From a checkpoint of a small image VAE: encoder activation relu, encoder widths [96, 192].
Rows from block 10 of the encoder, named by matrix and row number. Rows with one number belong to one attention dimension. Each number is 200 + 20 x the weight over its row's rms, rounded and kept within 0 to 999. All counts start at 0. After the name is the row's rms in percent of the matrix's.
# q: window attention query, key and value (stacked) (encoder.blocks.10.attn.qkv.weight, 576x192, the q third), inputs 96-191
# k: window attention query, key and value (stacked) (encoder.blocks.10.attn.qkv.weight, 576x192, the k third), inputs 96-191
q.136,078,178,211,201,221,174,229,203,200,215,220,193,196,187,187,187,234,154,185,173,202,208,189,172,207,216,212,209,212,186,195,207,186,199,245,189,207,219,221,205,292,171,210,182,180,211,165,183,215,182,210,209,204,167,213,191,192,209,197,196,207,220,188,207,205,190,190,187,184,197,190,188,187,192,194,191,212,187,183,178,187,205,182,193,237,196,217,172,245,199,188,198,202,210,183,218,202
q.137,051,231,185,217,189,214,221,222,219,200,212,208,196,230,216,186,208,223,187,187,198,216,172,215,214,205,211,187,208,183,221,186,214,205,172,188,207,190,215,167,131,238,223,199,202,185,203,207,227,213,184,189,225,227,171,237,206,206,210,228,180,191,227,217,203,206,215,196,198,178,217,208,187,187,215,229,166,183,194,192,189,168,202,195,185,190,166,214,179,198,206,220,220,214,218,222,183
q.138,055,201,224,221,181,198,173,219,195,164,223,193,169,189,197,192,208,155,229,196,196,196,224,166,217,187,191,204,233,205,211,188,195,189,224,171,238,213,179,234,268,201,165,214,199,222,197,214,172,184,202,207,188,182,179,186,191,184,209,180,231,193,212,217,176,184,183,182,201,211,203,180,214,168,196,183,208,236,200,173,190,218,197,191,194,178,193,189,193,180,212,180,170,204,189,193,204
q.139,061,207,166,220,232,228,191,222,194,229,189,222,206,191,229,200,196,275,176,220,207,182,216,197,207,213,187,222,200,215,228,178,196,185,163,243,194,188,226,167,143,213,225,202,198,204,196,220,186,197,213,188,195,217,188,250,186,181,182,196,189,185,203,214,188,204,217,221,212,222,199,225,180,211,214,227,203,187,160,219,216,185,162,169,205,207,171,209,200,212,194,225,200,181,206,231,229
q.140,049,169,172,197,210,171,226,175,216,217,215,223,209,176,213,225,222,214,197,181,226,225,216,171,191,209,180,192,223,200,205,233,183,225,244,220,185,220,210,184,213,187,172,198,179,199,214,187,223,199,191,193,204,165,208,214,177,199,173,221,181,179,176,189,185,165,187,185,217,220,220,165,186,221,165,201,169,181,197,218,179,179,219,215,238,170,210,196,218,198,211,185,193,174,196,220,165
q.141,094,187,206,211,175,192,186,201,218,165,220,201,187,174,178,214,236,134,206,184,222,198,209,176,193,213,189,200,210,221,200,204,188,174,254,199,212,203,195,216,319,186,189,167,191,208,188,191,203,183,195,211,202,194,207,179,214,191,184,199,237,211,200,207,207,197,186,178,217,207,202,185,182,197,224,184,211,231,219,170,185,206,227,216,194,209,212,203,206,195,177,202,180,209,199,183,178
q.142,127,180,223,198,185,195,204,191,200,178,218,187,190,177,167,196,237,129,213,180,222,205,191,175,206,202,212,191,217,193,195,212,212,177,256,183,213,215,206,195,324,181,182,182,175,209,172,177,199,192,196,194,196,181,189,164,202,217,200,209,215,198,203,205,186,170,202,174,196,193,182,175,191,188,205,192,220,247,225,183,193,208,214,211,215,190,216,192,205,197,197,199,185,191,201,183,187
q.143,052,200,178,208,222,207,230,208,183,246,224,183,245,196,194,224,190,257,189,230,201,186,182,227,200,199,175,197,176,196,187,195,226,225,189,226,174,172,188,189,170,233,231,236,208,221,195,179,211,201,194,184,190,212,188,227,201,229,215,226,167,171,181,183,199,195,193,234,197,222,198,227,175,222,186,218,197,151,211,228,200,208,182,210,225,228,171,169,180,229,213,186,238,222,190,234,226
q.144,055,179,210,183,177,175,198,189,200,151,204,164,160,199,181,183,209,134,210,198,213,175,226,220,169,195,188,211,209,198,189,177,216,196,200,186,222,231,173,232,238,186,211,175,193,186,192,187,215,182,210,220,193,219,185,212,223,195,213,209,244,210,211,236,187,214,192,173,216,209,226,181,202,203,199,178,224,213,233,197,181,194,192,196,170,183,211,222,207,202,212,175,167,215,195,204,176
q.145,067,205,197,205,210,230,209,212,219,196,205,209,202,205,219,215,167,242,182,231,207,216,219,222,214,197,187,191,190,209,200,178,185,220,154,206,186,200,174,206,88,240,206,189,217,192,223,228,191,221,194,179,202,217,205,219,204,181,207,218,178,204,225,213,199,218,225,193,194,185,217,188,177,233,212,185,212,192,192,207,201,195,184,191,162,213,198,186,169,210,200,203,223,213,214,210,221
q.146,054,212,171,185,243,176,215,216,218,235,224,229,248,221,167,211,223,208,187,181,205,194,187,188,212,191,193,213,201,219,206,229,198,200,238,192,213,179,210,169,205,182,197,222,180,203,192,170,207,222,173,195,214,173,181,218,189,197,200,219,162,182,200,173,213,198,216,180,186,218,200,220,226,183,181,222,217,182,160,196,243,195,188,209,216,223,203,179,237,207,216,191,210,182,203,193,188
q.147,049,208,174,211,226,232,186,186,203,217,198,216,193,239,240,206,178,242,172,237,212,179,207,236,203,220,205,185,218,223,179,203,195,229,179,211,203,197,169,191,121,203,205,185,190,184,205,185,207,191,230,209,176,185,183,220,200,204,197,191,199,179,189,217,187,197,201,211,178,197,208,228,218,215,191,186,220,197,211,227,218,166,187,219,208,212,208,228,173,193,175,190,174,210,186,205,232
q.148,046,239,188,225,197,224,218,175,182,226,210,218,213,223,244,193,219,218,202,181,225,169,183,218,195,211,228,229,198,198,227,217,197,218,163,229,177,161,212,215,179,221,225,238,179,227,219,205,222,184,198,196,194,185,208,229,220,179,202,176,184,170,177,193,219,236,193,230,169,215,211,206,205,215,192,173,190,204,208,194,208,228,202,218,221,177,176,221,190,225,203,221,228,207,199,213,187
q.149,055,168,187,198,211,197,192,180,202,205,228,211,171,192,188,194,209,122,233,205,188,216,230,217,211,199,188,170,219,223,168,202,208,173,209,168,218,226,175,191,264,207,201,217,177,173,183,176,189,177,189,199,204,218,222,195,216,200,178,216,224,187,201,192,210,190,168,196,186,200,217,217,207,164,193,192,198,215,216,184,195,200,209,218,213,187,202,205,219,180,187,217,167,178,175,189,190
q.150,045,203,189,167,211,190,226,219,217,179,157,195,227,169,221,216,184,219,180,184,217,182,200,185,227,183,225,224,226,224,218,184,180,173,169,225,181,228,200,182,170,203,198,231,189,175,213,169,229,222,192,182,200,215,225,236,209,204,219,228,202,177,187,183,178,208,211,179,199,211,196,236,215,229,197,209,179,172,180,199,226,176,223,195,171,228,215,188,224,171,186,204,198,171,172,217,230
q.151,213,179,215,199,188,193,203,201,211,179,225,189,177,180,171,204,229,117,202,191,214,199,200,175,195,213,205,197,212,201,187,207,196,178,254,185,214,219,203,204,302,167,194,179,180,199,181,189,187,187,196,207,199,184,204,152,198,202,202,192,215,202,197,209,197,181,194,176,197,206,188,196,202,172,204,197,200,237,225,184,180,214,217,213,216,197,222,199,222,199,184,191,186,193,193,190,179
q.152,047,181,216,179,224,228,234,228,201,207,183,183,223,184,219,218,177,234,218,235,177,184,184,187,189,203,222,181,156,202,209,190,187,212,196,219,171,199,220,185,170,185,192,191,210,176,197,195,214,230,188,227,181,179,223,226,213,174,194,216,182,213,205,215,190,231,189,238,218,228,210,209,211,182,188,227,182,154,155,206,203,189,168,217,217,222,190,185,196,185,207,219,190,229,238,213,222
q.153,053,206,199,225,197,212,181,201,199,189,206,179,234,222,215,200,159,254,178,199,206,213,169,189,174,171,198,226,176,185,221,180,198,225,174,222,188,180,194,219,168,235,230,204,196,204,229,211,209,216,211,171,190,217,192,227,188,179,212,217,208,202,224,181,224,210,226,209,198,197,188,201,198,195,181,207,210,184,201,190,208,173,167,173,198,180,163,175,215,188,211,178,189,229,232,210,233
q.154,112,222,171,197,226,220,202,191,189,224,192,213,229,210,234,191,157,303,201,223,201,190,188,214,189,183,186,203,177,182,226,184,212,223,169,231,195,178,213,189,98,217,210,208,214,198,218,221,207,208,204,193,207,220,187,219,196,200,197,206,169,186,214,197,208,215,225,230,191,207,212,205,200,221,183,196,176,161,182,226,229,205,186,177,194,190,172,196,198,210,211,199,224,193,196,205,214
q.155,043,205,221,176,228,189,212,187,186,201,215,194,212,231,179,230,217,195,226,200,199,200,166,200,206,173,220,204,200,165,229,204,213,198,177,198,210,174,176,163,203,196,218,185,203,194,174,211,167,219,190,230,182,220,188,197,205,202,226,173,187,217,195,220,184,201,184,228,217,178,234,173,204,221,180,208,203,200,225,171,215,233,208,189,190,182,172,190,210,185,205,207,234,173,230,230,183
q.156,042,218,213,226,226,220,190,206,186,193,162,191,210,233,209,176,174,214,205,232,208,197,221,183,193,235,186,199,174,225,201,218,219,223,213,216,200,171,227,170,186,193,216,225,206,215,221,171,229,226,169,166,209,206,194,194,231,165,187,214,227,190,224,185,169,189,191,176,225,232,198,169,212,191,232,167,207,206,211,215,213,197,188,231,203,198,201,205,221,189,212,173,204,171,175,198,194
q.157,066,222,167,184,214,189,194,196,203,205,200,188,239,220,240,195,175,253,213,202,178,210,176,234,214,190,217,218,196,210,209,204,193,229,163,221,211,189,186,197,154,231,212,220,211,196,194,229,187,200,223,212,215,220,192,246,186,206,217,221,200,215,200,174,188,213,201,198,209,212,190,209,221,212,175,206,184,152,192,189,222,200,172,196,220,207,210,214,183,188,188,189,226,219,219,196,199
q.158,044,210,208,189,213,228,176,216,188,214,174,171,219,175,200,212,220,167,207,191,187,213,181,177,208,205,182,217,220,208,213,182,190,187,226,188,239,215,168,228,236,180,218,188,174,183,190,165,183,195,197,192,202,169,187,218,213,197,192,175,238,206,197,206,174,225,215,176,206,212,186,190,171,222,218,199,198,245,226,180,152,192,224,231,194,208,201,223,208,230,196,198,200,196,170,186,200
q.159,052,234,214,193,224,217,185,171,177,203,211,199,205,214,252,194,194,233,212,194,196,207,173,247,223,167,207,219,170,185,213,173,212,184,180,190,176,204,177,173,106,249,190,190,236,216,212,196,229,202,184,209,182,202,212,225,196,211,225,219,179,191,202,206,222,192,205,216,172,222,224,198,214,228,212,219,191,198,187,226,230,175,194,196,170,212,215,203,169,186,211,220,200,222,189,216,221
q.160,042,173,197,216,195,218,181,166,188,163,170,179,176,183,177,228,221,198,238,229,168,210,171,194,196,228,171,218,195,221,160,204,180,199,184,219,236,217,219,213,224,222,226,202,221,230,202,194,192,225,218,176,236,171,208,176,171,223,211,209,248,216,192,208,194,176,175,213,179,173,196,196,204,220,175,174,223,210,205,187,224,205,205,231,222,227,182,219,206,188,199,209,222,222,188,181,222
q.161,045,189,190,187,203,224,203,235,189,220,179,172,168,180,161,179,214,179,236,165,228,224,218,194,230,221,191,193,195,188,219,222,180,166,196,224,178,222,235,224,242,221,182,225,220,211,174,217,226,227,181,186,182,174,183,166,196,193,181,205,175,202,172,224,211,183,186,222,229,231,187,192,190,176,185,174,222,217,228,221,187,208,225,192,189,170,222,196,171,226,217,180,169,188,182,226,206
q.162,062,185,226,215,195,205,203,213,221,207,187,196,187,173,143,179,242,177,186,201,203,175,181,173,186,230,223,202,222,217,183,199,220,217,222,191,216,213,212,229,266,173,187,183,182,215,159,191,177,168,205,218,209,183,174,175,195,220,210,202,191,195,185,219,197,181,182,194,190,183,205,177,189,189,200,185,198,230,221,203,185,215,199,198,211,184,203,178,192,212,173,178,175,198,212,196,164
q.163,049,205,210,195,224,168,188,207,195,214,191,212,195,206,169,195,235,167,209,219,221,210,175,181,230,233,173,197,232,198,212,212,182,222,227,172,202,193,215,227,253,203,210,188,214,221,198,196,223,208,175,181,212,187,172,217,205,216,208,226,231,188,194,209,207,178,220,198,229,230,216,204,194,181,220,194,209,238,194,209,220,218,209,228,230,212,213,211,218,176,196,188,181,172,180,184,181
q.164,044,217,228,225,202,210,199,182,176,180,207,193,184,194,169,209,182,200,197,188,195,189,171,216,189,189,228,176,225,226,204,233,174,198,178,212,226,225,231,220,202,174,199,222,166,198,193,205,224,166,234,191,234,166,197,205,193,181,178,224,244,194,169,188,174,205,174,199,202,199,220,173,188,223,230,163,210,219,190,207,196,187,184,242,183,176,233,220,195,171,196,226,194,209,197,223,202
q.165,041,198,190,216,220,172,197,225,195,181,227,238,197,178,225,210,170,230,226,222,186,198,168,209,190,214,222,207,220,222,219,181,182,181,230,182,178,221,211,184,192,202,181,230,169,222,228,171,178,199,207,214,170,180,181,216,204,196,205,182,205,214,180,227,190,218,209,231,181,185,202,219,178,166,213,194,214,213,211,227,199,178,223,211,234,171,174,214,191,185,221,185,169,214,202,228,176
q.166,043,225,177,179,175,196,212,226,198,162,193,201,183,220,216,230,171,160,198,199,204,206,184,198,197,218,232,199,180,203,192,175,232,198,191,227,217,219,164,195,191,197,182,202,176,198,180,167,215,220,195,202,221,168,230,188,223,193,183,225,213,204,206,203,230,218,206,178,188,178,233,187,170,228,209,171,227,217,232,192,207,204,185,180,211,211,177,181,197,175,195,216,193,197,217,182,189
q.167,044,171,218,194,182,218,185,209,222,171,228,204,175,168,198,170,204,212,233,166,216,188,173,232,219,223,217,230,174,191,172,202,193,188,174,212,209,233,196,203,202,191,170,167,195,192,171,206,230,178,175,227,182,181,191,172,179,176,203,227,187,206,185,224,232,205,223,191,200,219,186,174,195,230,195,189,237,207,175,198,177,189,212,230,199,224,205,219,167,211,202,225,204,204,175,212,232
q.168,049,230,175,197,232,170,225,206,190,216,174,182,231,214,230,168,185,233,202,214,181,191,206,202,206,192,186,212,181,183,225,204,186,178,229,219,178,195,223,165,229,179,207,191,199,192,199,222,185,188,183,223,171,209,188,172,174,208,177,178,161,213,190,174,192,188,226,195,172,182,204,176,214,209,221,194,179,155,194,190,212,179,180,173,231,187,171,213,194,207,179,196,195,217,220,207,195
q.169,049,180,186,202,188,191,201,188,190,199,184,227,243,210,239,175,165,263,170,182,194,221,188,216,173,188,209,232,185,218,182,195,195,198,205,224,197,205,196,196,145,203,226,215,202,215,220,235,187,210,210,177,170,223,224,214,213,177,215,224,161,224,196,195,216,219,202,225,188,211,222,177,203,194,204,227,181,191,191,216,236,214,218,179,186,197,165,178,185,175,176,206,198,194,196,191,231
q.170,042,179,192,188,182,189,175,221,171,197,189,198,204,183,228,168,198,230,192,195,166,195,180,232,175,181,208,215,226,196,206,173,169,174,168,232,182,209,226,195,167,229,217,220,205,166,219,181,180,231,184,189,192,208,202,199,201,224,217,230,198,219,200,208,171,190,184,184,206,175,225,169,178,217,184,183,210,236,191,227,179,195,231,212,222,224,218,184,173,166,231,182,184,202,190,191,207
q.171,049,219,196,220,185,227,216,173,189,195,173,180,238,201,189,171,191,225,171,233,169,181,176,223,195,199,214,194,166,199,221,223,195,177,218,195,182,171,229,220,179,226,182,215,211,202,223,230,199,187,207,179,175,195,195,185,174,186,191,209,189,180,170,181,197,238,213,240,183,183,220,232,196,236,196,188,220,174,216,227,231,209,168,203,212,228,165,222,206,206,226,230,228,229,175,185,178
k.136,062,193,221,164,218,202,211,233,218,183,198,216,208,173,173,211,219,157,192,183,218,184,214,195,223,170,177,184,199,207,209,202,201,178,232,208,225,185,192,184,274,208,206,190,203,180,154,180,190,207,207,226,212,205,176,137,181,213,198,179,198,184,217,206,216,182,223,179,211,192,202,198,203,207,221,177,191,231,225,173,178,187,210,199,221,204,198,212,204,185,204,201,184,206,197,176,171
k.137,063,196,189,225,196,198,211,200,189,211,246,205,208,193,228,172,157,272,182,229,205,194,209,182,183,221,208,192,182,202,219,187,216,214,183,203,183,169,188,169,144,193,198,212,212,210,235,214,200,215,175,207,191,222,205,244,184,218,221,208,190,189,190,208,210,208,206,222,170,204,191,161,210,216,218,233,235,154,201,229,200,204,181,224,228,219,202,215,229,205,180,202,215,177,213,192,195
k.138,054,211,237,222,153,198,173,219,225,183,160,184,203,236,189,185,227,142,201,204,203,214,181,222,189,181,168,181,215,225,176,174,187,209,204,228,221,194,166,209,252,183,215,207,190,197,202,198,200,183,183,221,211,208,225,216,219,178,183,181,211,185,195,179,205,189,208,183,201,183,227,195,174,215,212,204,193,232,234,178,174,191,208,170,199,216,154,228,179,182,224,181,188,211,237,214,229
k.139,067,177,186,192,245,210,191,186,197,213,222,200,219,178,204,209,182,263,176,191,207,209,208,178,197,261,193,226,165,207,221,206,184,216,203,189,168,183,199,177,144,189,218,209,204,211,227,206,206,189,188,202,200,211,212,213,202,195,231,208,181,204,171,205,206,201,207,190,194,200,184,193,195,207,183,223,221,141,163,230,232,220,177,204,231,221,231,184,201,203,182,183,208,172,188,201,177
k.140,047,168,207,164,210,180,215,215,200,210,212,232,178,209,194,209,234,210,180,225,207,174,195,170,205,201,171,202,209,180,181,180,212,170,223,171,222,196,230,211,244,206,190,166,207,224,209,165,206,222,189,182,216,162,217,200,214,191,189,206,224,220,207,199,202,166,169,204,232,220,178,211,201,210,210,227,199,195,193,173,198,181,198,175,238,185,186,207,216,216,189,231,193,185,200,214,194
k.141,098,192,221,199,166,204,202,221,213,177,176,191,163,199,174,209,237,107,212,213,192,217,195,211,200,153,206,198,213,211,194,188,196,188,216,198,208,203,194,231,262,211,180,184,198,188,183,174,209,204,201,204,188,216,213,183,206,201,197,184,222,200,224,211,209,211,205,190,191,186,201,212,182,218,186,178,177,252,238,168,188,151,223,173,159,197,172,225,173,180,219,201,195,220,223,178,197
k.142,102,195,213,195,172,207,188,225,214,170,167,195,167,212,170,228,251,157,208,205,217,214,180,197,206,174,190,197,205,192,180,205,205,181,226,197,217,187,179,218,336,186,199,185,199,200,172,189,208,199,202,211,180,186,208,163,212,200,192,202,225,197,224,202,202,185,196,185,207,178,197,224,194,211,203,185,195,245,217,185,173,180,208,175,195,190,184,207,190,190,209,222,186,220,200,197,202
k.143,049,191,192,192,193,215,234,187,206,227,234,224,233,178,186,170,202,231,217,187,223,188,211,176,200,240,213,203,187,207,186,214,197,207,186,204,221,226,227,166,158,214,199,218,170,232,186,197,171,205,210,224,220,199,178,173,227,188,213,195,186,214,194,232,176,188,225,175,203,191,203,191,223,204,222,192,229,164,170,211,184,220,194,230,194,185,207,208,187,221,172,177,179,178,224,186,171
k.144,048,201,176,225,163,198,212,176,201,205,198,190,167,203,180,235,225,204,226,200,195,182,169,218,228,174,174,209,231,221,166,153,169,217,215,223,183,195,212,218,213,191,178,184,227,199,222,198,191,175,181,184,204,238,194,182,194,219,174,198,219,164,197,219,195,227,215,189,218,179,225,229,168,191,180,177,200,198,180,208,176,204,224,204,157,193,153,217,183,172,182,206,192,188,208,202,200
k.145,066,193,179,202,208,216,223,178,180,213,206,210,208,204,223,171,148,300,217,198,171,190,225,209,184,232,199,201,197,195,234,198,190,204,183,214,188,195,214,177,133,213,194,229,187,184,247,212,193,183,172,210,221,209,205,218,193,202,208,211,171,204,205,220,198,225,215,205,191,204,188,173,220,207,184,224,228,192,165,235,208,233,179,208,201,201,223,184,215,198,182,173,197,206,180,200,220
k.146,048,170,192,180,195,190,193,199,168,210,189,229,205,195,181,215,189,194,227,211,212,186,193,163,228,212,188,188,185,216,173,220,192,198,232,173,167,183,187,217,242,171,214,178,197,174,184,178,184,208,213,229,173,210,196,162,197,219,202,186,208,182,216,226,203,158,226,181,189,219,164,224,204,179,229,206,169,204,208,212,176,218,175,193,192,190,225,167,202,178,191,222,203,202,182,211,190
k.147,050,210,195,194,228,216,213,204,192,210,201,186,223,171,240,223,189,260,207,198,188,213,179,219,171,220,224,183,214,201,208,187,205,196,203,227,211,183,180,202,170,200,221,231,221,184,200,224,210,194,182,214,225,176,216,211,198,194,190,226,211,228,187,174,220,214,173,182,182,220,200,166,177,215,207,189,231,145,182,228,222,247,164,192,198,235,223,209,219,202,219,205,197,189,184,182,186
k.148,053,174,207,191,210,170,203,190,170,220,207,214,195,166,183,205,211,237,180,179,212,167,187,211,181,232,216,209,193,177,184,191,230,178,175,205,201,211,227,205,180,190,214,182,221,215,188,194,180,223,210,201,196,209,224,228,204,203,208,217,163,192,214,230,200,205,222,178,225,219,207,155,210,169,199,205,187,148,175,180,216,235,196,197,192,235,210,158,188,217,191,203,178,217,212,216,206
k.149,078,215,222,182,183,189,180,195,220,155,158,180,177,226,197,208,230,150,210,210,208,223,207,211,211,150,183,199,231,186,179,198,199,173,192,186,192,210,185,238,276,223,199,211,198,167,201,159,195,185,215,191,191,211,188,196,196,189,192,179,220,208,227,194,189,203,189,178,216,170,214,223,187,203,202,178,190,262,222,193,165,184,229,186,187,196,188,208,194,179,226,202,186,217,207,198,210
k.150,043,214,202,196,225,192,210,195,194,204,237,175,207,164,212,177,210,206,229,207,184,186,204,195,220,175,190,214,185,188,221,193,210,185,193,216,176,191,215,194,162,231,194,226,179,214,187,206,220,190,193,181,220,233,173,198,217,169,172,208,228,168,225,189,174,188,187,224,212,206,231,227,204,223,233,230,234,159,176,173,194,221,167,169,191,175,173,178,232,203,223,190,228,173,181,178,211
k.151,192,201,228,174,180,208,193,206,224,178,160,193,171,200,163,223,241,114,191,188,214,204,192,200,206,165,188,186,215,207,193,182,195,191,230,203,211,199,181,220,294,198,191,202,206,185,169,167,224,195,202,203,184,196,193,173,192,207,180,189,230,207,219,198,203,190,196,191,206,183,196,220,203,213,192,192,195,250,222,172,174,157,229,172,177,187,165,211,184,187,213,203,204,211,226,194,209
k.152,045,174,224,217,209,171,224,212,167,188,229,236,207,220,182,212,212,201,195,187,184,184,181,200,205,210,217,200,209,212,215,206,197,192,191,181,173,214,219,198,198,168,195,205,182,186,180,202,198,201,189,194,221,175,182,197,184,193,197,231,169,181,219,231,216,224,196,214,191,213,226,176,193,166,189,200,191,168,156,182,212,247,213,178,241,207,231,172,194,216,184,216,218,178,211,227,190
k.153,063,198,176,237,233,184,224,184,168,217,232,220,234,199,204,182,163,245,184,220,191,177,222,191,212,201,233,219,177,181,217,205,214,206,168,223,186,204,216,197,108,214,229,194,213,228,218,231,177,179,199,189,195,216,207,228,222,210,206,206,165,172,190,203,179,203,198,206,201,185,198,189,217,219,217,211,218,171,168,225,202,205,176,212,192,193,184,207,210,207,195,204,216,203,197,188,174
k.154,097,190,177,205,228,186,208,186,175,224,226,217,235,183,215,194,172,268,196,202,190,187,213,184,182,233,201,202,156,210,213,204,190,203,201,203,193,185,219,168,128,181,197,191,202,218,220,209,175,208,185,188,209,197,202,219,198,212,235,216,179,206,186,192,194,213,210,219,205,229,191,196,189,184,203,204,215,146,168,220,219,240,198,215,214,214,231,179,223,216,182,191,187,192,195,212,203
k.155,043,217,218,224,176,200,222,201,176,230,211,231,217,186,174,221,174,235,184,184,185,220,175,207,186,223,219,168,190,178,182,229,218,196,208,212,229,179,185,162,190,164,228,218,184,217,219,216,200,223,167,194,191,231,205,203,193,221,233,176,220,195,218,181,178,168,233,220,198,195,201,170,227,192,182,175,221,207,167,175,182,216,212,212,183,203,208,195,230,176,206,172,184,205,225,226,174
k.156,043,180,182,234,205,188,192,189,184,195,206,235,169,224,228,168,225,231,195,212,182,186,175,229,170,213,182,205,233,188,211,171,180,220,192,177,178,171,198,203,180,177,194,179,213,179,171,220,230,209,204,195,209,188,212,181,204,205,177,182,219,165,187,202,186,211,186,223,197,190,196,214,185,182,193,223,195,177,199,172,172,179,227,192,206,193,209,231,224,204,235,192,184,190,216,231,230
k.157,087,189,165,212,235,193,212,207,197,236,222,199,239,190,220,173,152,250,201,215,182,197,209,196,204,232,211,215,172,200,198,226,188,218,200,205,185,201,198,163,108,196,205,197,196,218,203,208,195,202,202,185,208,214,185,249,217,200,229,192,185,214,182,195,185,210,200,189,192,206,201,196,192,198,192,207,210,158,179,229,216,214,180,220,231,236,217,168,228,224,198,180,207,199,189,207,192
k.158,050,206,208,182,158,197,173,235,211,208,206,168,172,226,212,208,198,155,214,227,189,220,204,223,213,194,166,182,180,175,198,169,221,194,199,204,198,225,170,208,213,223,177,207,191,216,162,212,222,178,203,186,211,231,181,157,208,190,195,178,210,183,220,175,224,220,219,173,176,190,215,203,221,176,195,214,193,250,194,183,172,176,196,172,188,208,187,191,204,184,208,224,208,230,226,173,207
k.159,059,192,203,230,220,215,224,170,169,202,226,216,231,208,235,173,163,267,190,203,208,217,187,199,184,188,212,238,209,177,236,179,215,205,191,190,186,214,180,196,159,196,219,199,203,206,225,251,185,221,183,216,203,224,221,259,222,173,193,227,186,210,202,217,186,238,220,210,190,222,227,206,203,199,190,226,203,159,193,244,208,195,189,205,225,190,186,181,196,198,209,216,196,204,189,193,224
k.160,042,198,236,183,168,182,218,186,198,194,187,180,171,225,174,228,222,196,223,209,217,190,213,212,187,164,214,205,201,184,200,223,229,168,214,190,216,191,189,200,208,208,220,186,175,195,213,198,204,191,181,174,201,211,187,214,192,200,219,222,178,206,219,180,191,201,199,190,223,223,171,227,171,199,171,177,182,237,198,182,196,230,219,174,170,202,184,225,219,214,225,207,209,231,194,170,206
k.161,043,235,210,187,220,211,205,228,212,189,216,204,213,228,222,209,203,186,172,184,230,228,199,211,168,198,189,208,213,190,161,182,220,220,196,190,215,192,199,176,187,185,229,177,176,174,189,173,173,213,182,178,197,218,218,185,204,212,232,197,236,223,191,234,211,200,207,208,223,214,222,216,221,212,170,231,202,227,237,198,181,180,197,220,175,183,171,207,184,222,185,225,181,182,172,208,217
k.162,055,211,198,198,180,204,187,226,188,197,181,179,215,181,183,201,228,130,201,201,217,206,164,210,215,222,204,201,196,182,182,182,171,172,199,211,206,216,185,224,287,203,169,198,170,193,151,162,192,180,226,191,177,185,201,196,197,220,178,181,201,210,172,199,209,203,215,166,220,193,192,206,203,222,177,203,174,228,185,164,203,211,219,178,196,212,177,194,213,204,205,217,184,211,180,191,177
k.163,061,178,251,179,176,194,201,187,233,179,192,198,183,184,185,202,198,156,210,174,181,185,191,193,214,186,192,193,217,186,176,176,193,212,240,173,178,215,211,234,271,181,217,179,199,196,177,179,200,186,182,211,188,203,207,200,194,221,171,181,219,181,185,189,224,208,181,205,205,189,186,208,182,180,189,187,153,212,203,160,186,211,229,186,221,186,179,192,221,180,174,184,180,218,198,183,204
k.164,042,189,215,186,224,172,169,185,229,211,202,222,175,206,168,181,226,196,192,206,197,234,218,178,190,197,196,168,190,213,193,222,179,186,199,181,216,169,169,221,205,221,231,234,225,187,213,181,176,210,182,230,177,177,199,181,173,197,226,189,194,209,220,185,207,193,180,178,234,221,216,187,184,206,178,169,211,198,215,184,226,218,194,209,188,232,202,210,181,182,167,186,209,233,216,191,221
k.165,042,233,226,173,197,208,179,227,196,226,204,206,206,201,170,227,202,217,210,232,168,201,217,187,170,189,180,235,176,228,205,231,234,179,224,199,225,203,214,191,204,213,170,174,199,222,186,207,202,185,233,189,186,171,206,202,225,234,179,185,199,200,194,168,175,207,187,183,192,186,223,231,228,231,229,191,236,202,164,191,235,210,195,198,233,205,191,218,206,231,200,166,183,209,179,190,217
k.166,044,215,176,197,177,175,222,169,236,182,172,177,174,209,220,175,232,203,200,208,223,187,223,181,187,207,164,174,185,226,223,199,214,204,208,216,212,231,167,189,199,174,189,199,206,226,169,185,190,194,190,192,197,191,180,210,169,176,180,207,210,222,173,235,170,243,188,176,211,223,206,209,215,174,220,219,220,216,195,176,161,172,236,216,193,215,184,211,185,185,211,213,211,231,227,174,177
k.167,045,184,187,188,175,210,204,225,207,195,192,177,187,185,229,231,192,177,208,190,217,221,231,211,198,172,221,199,238,190,184,210,198,165,186,202,202,200,222,231,179,223,218,171,172,217,227,161,191,206,218,188,214,212,203,223,190,192,195,209,184,175,197,213,214,191,177,176,200,178,207,231,171,195,171,198,224,197,211,198,221,225,235,187,186,210,232,186,197,223,194,197,167,212,176,205,231
k.168,046,210,171,193,192,175,211,180,178,200,193,236,200,204,185,176,184,233,187,202,213,191,202,199,194,223,221,183,172,201,183,227,175,215,204,200,212,162,183,200,174,178,185,213,224,213,198,227,177,194,227,230,189,160,168,195,219,219,218,187,197,229,193,201,194,201,210,208,217,211,208,200,187,186,209,196,172,199,221,222,238,207,164,183,232,211,198,160,203,220,177,218,216,196,218,214,221
k.169,057,178,177,223,231,190,225,212,208,221,230,230,217,197,220,197,152,223,213,235,192,178,222,172,189,217,212,213,169,214,232,237,220,228,192,200,215,194,219,184,159,205,224,212,236,217,225,219,183,205,204,193,200,199,215,208,223,172,241,191,194,196,201,176,178,206,205,206,172,206,223,176,181,175,186,236,241,185,207,228,204,181,197,185,185,210,174,214,185,210,208,187,176,197,182,220,189
k.170,045,224,201,192,229,232,211,181,180,184,211,188,209,235,211,168,181,212,223,217,194,230,207,189,201,219,208,213,191,198,207,220,209,200,198,179,183,210,192,191,190,212,191,211,182,194,197,195,192,171,177,171,168,171,176,199,199,228,199,184,224,229,218,188,165,224,196,182,184,226,227,175,205,177,181,208,238,206,204,241,181,208,228,199,206,195,218,192,219,174,195,199,170,174,186,172,200
k.171,045,187,211,183,209,216,176,222,180,213,230,227,245,206,185,202,156,268,224,220,192,180,207,181,223,241,176,203,184,169,190,210,204,230,211,193,187,186,201,160,158,208,198,219,223,178,200,238,179,178,190,225,215,204,207,214,189,201,215,218,171,188,226,204,203,224,228,187,216,225,186,175,197,178,201,204,224,160,194,216,218,211,168,185,217,211,221,175,208,216,198,176,218,205,182,190,217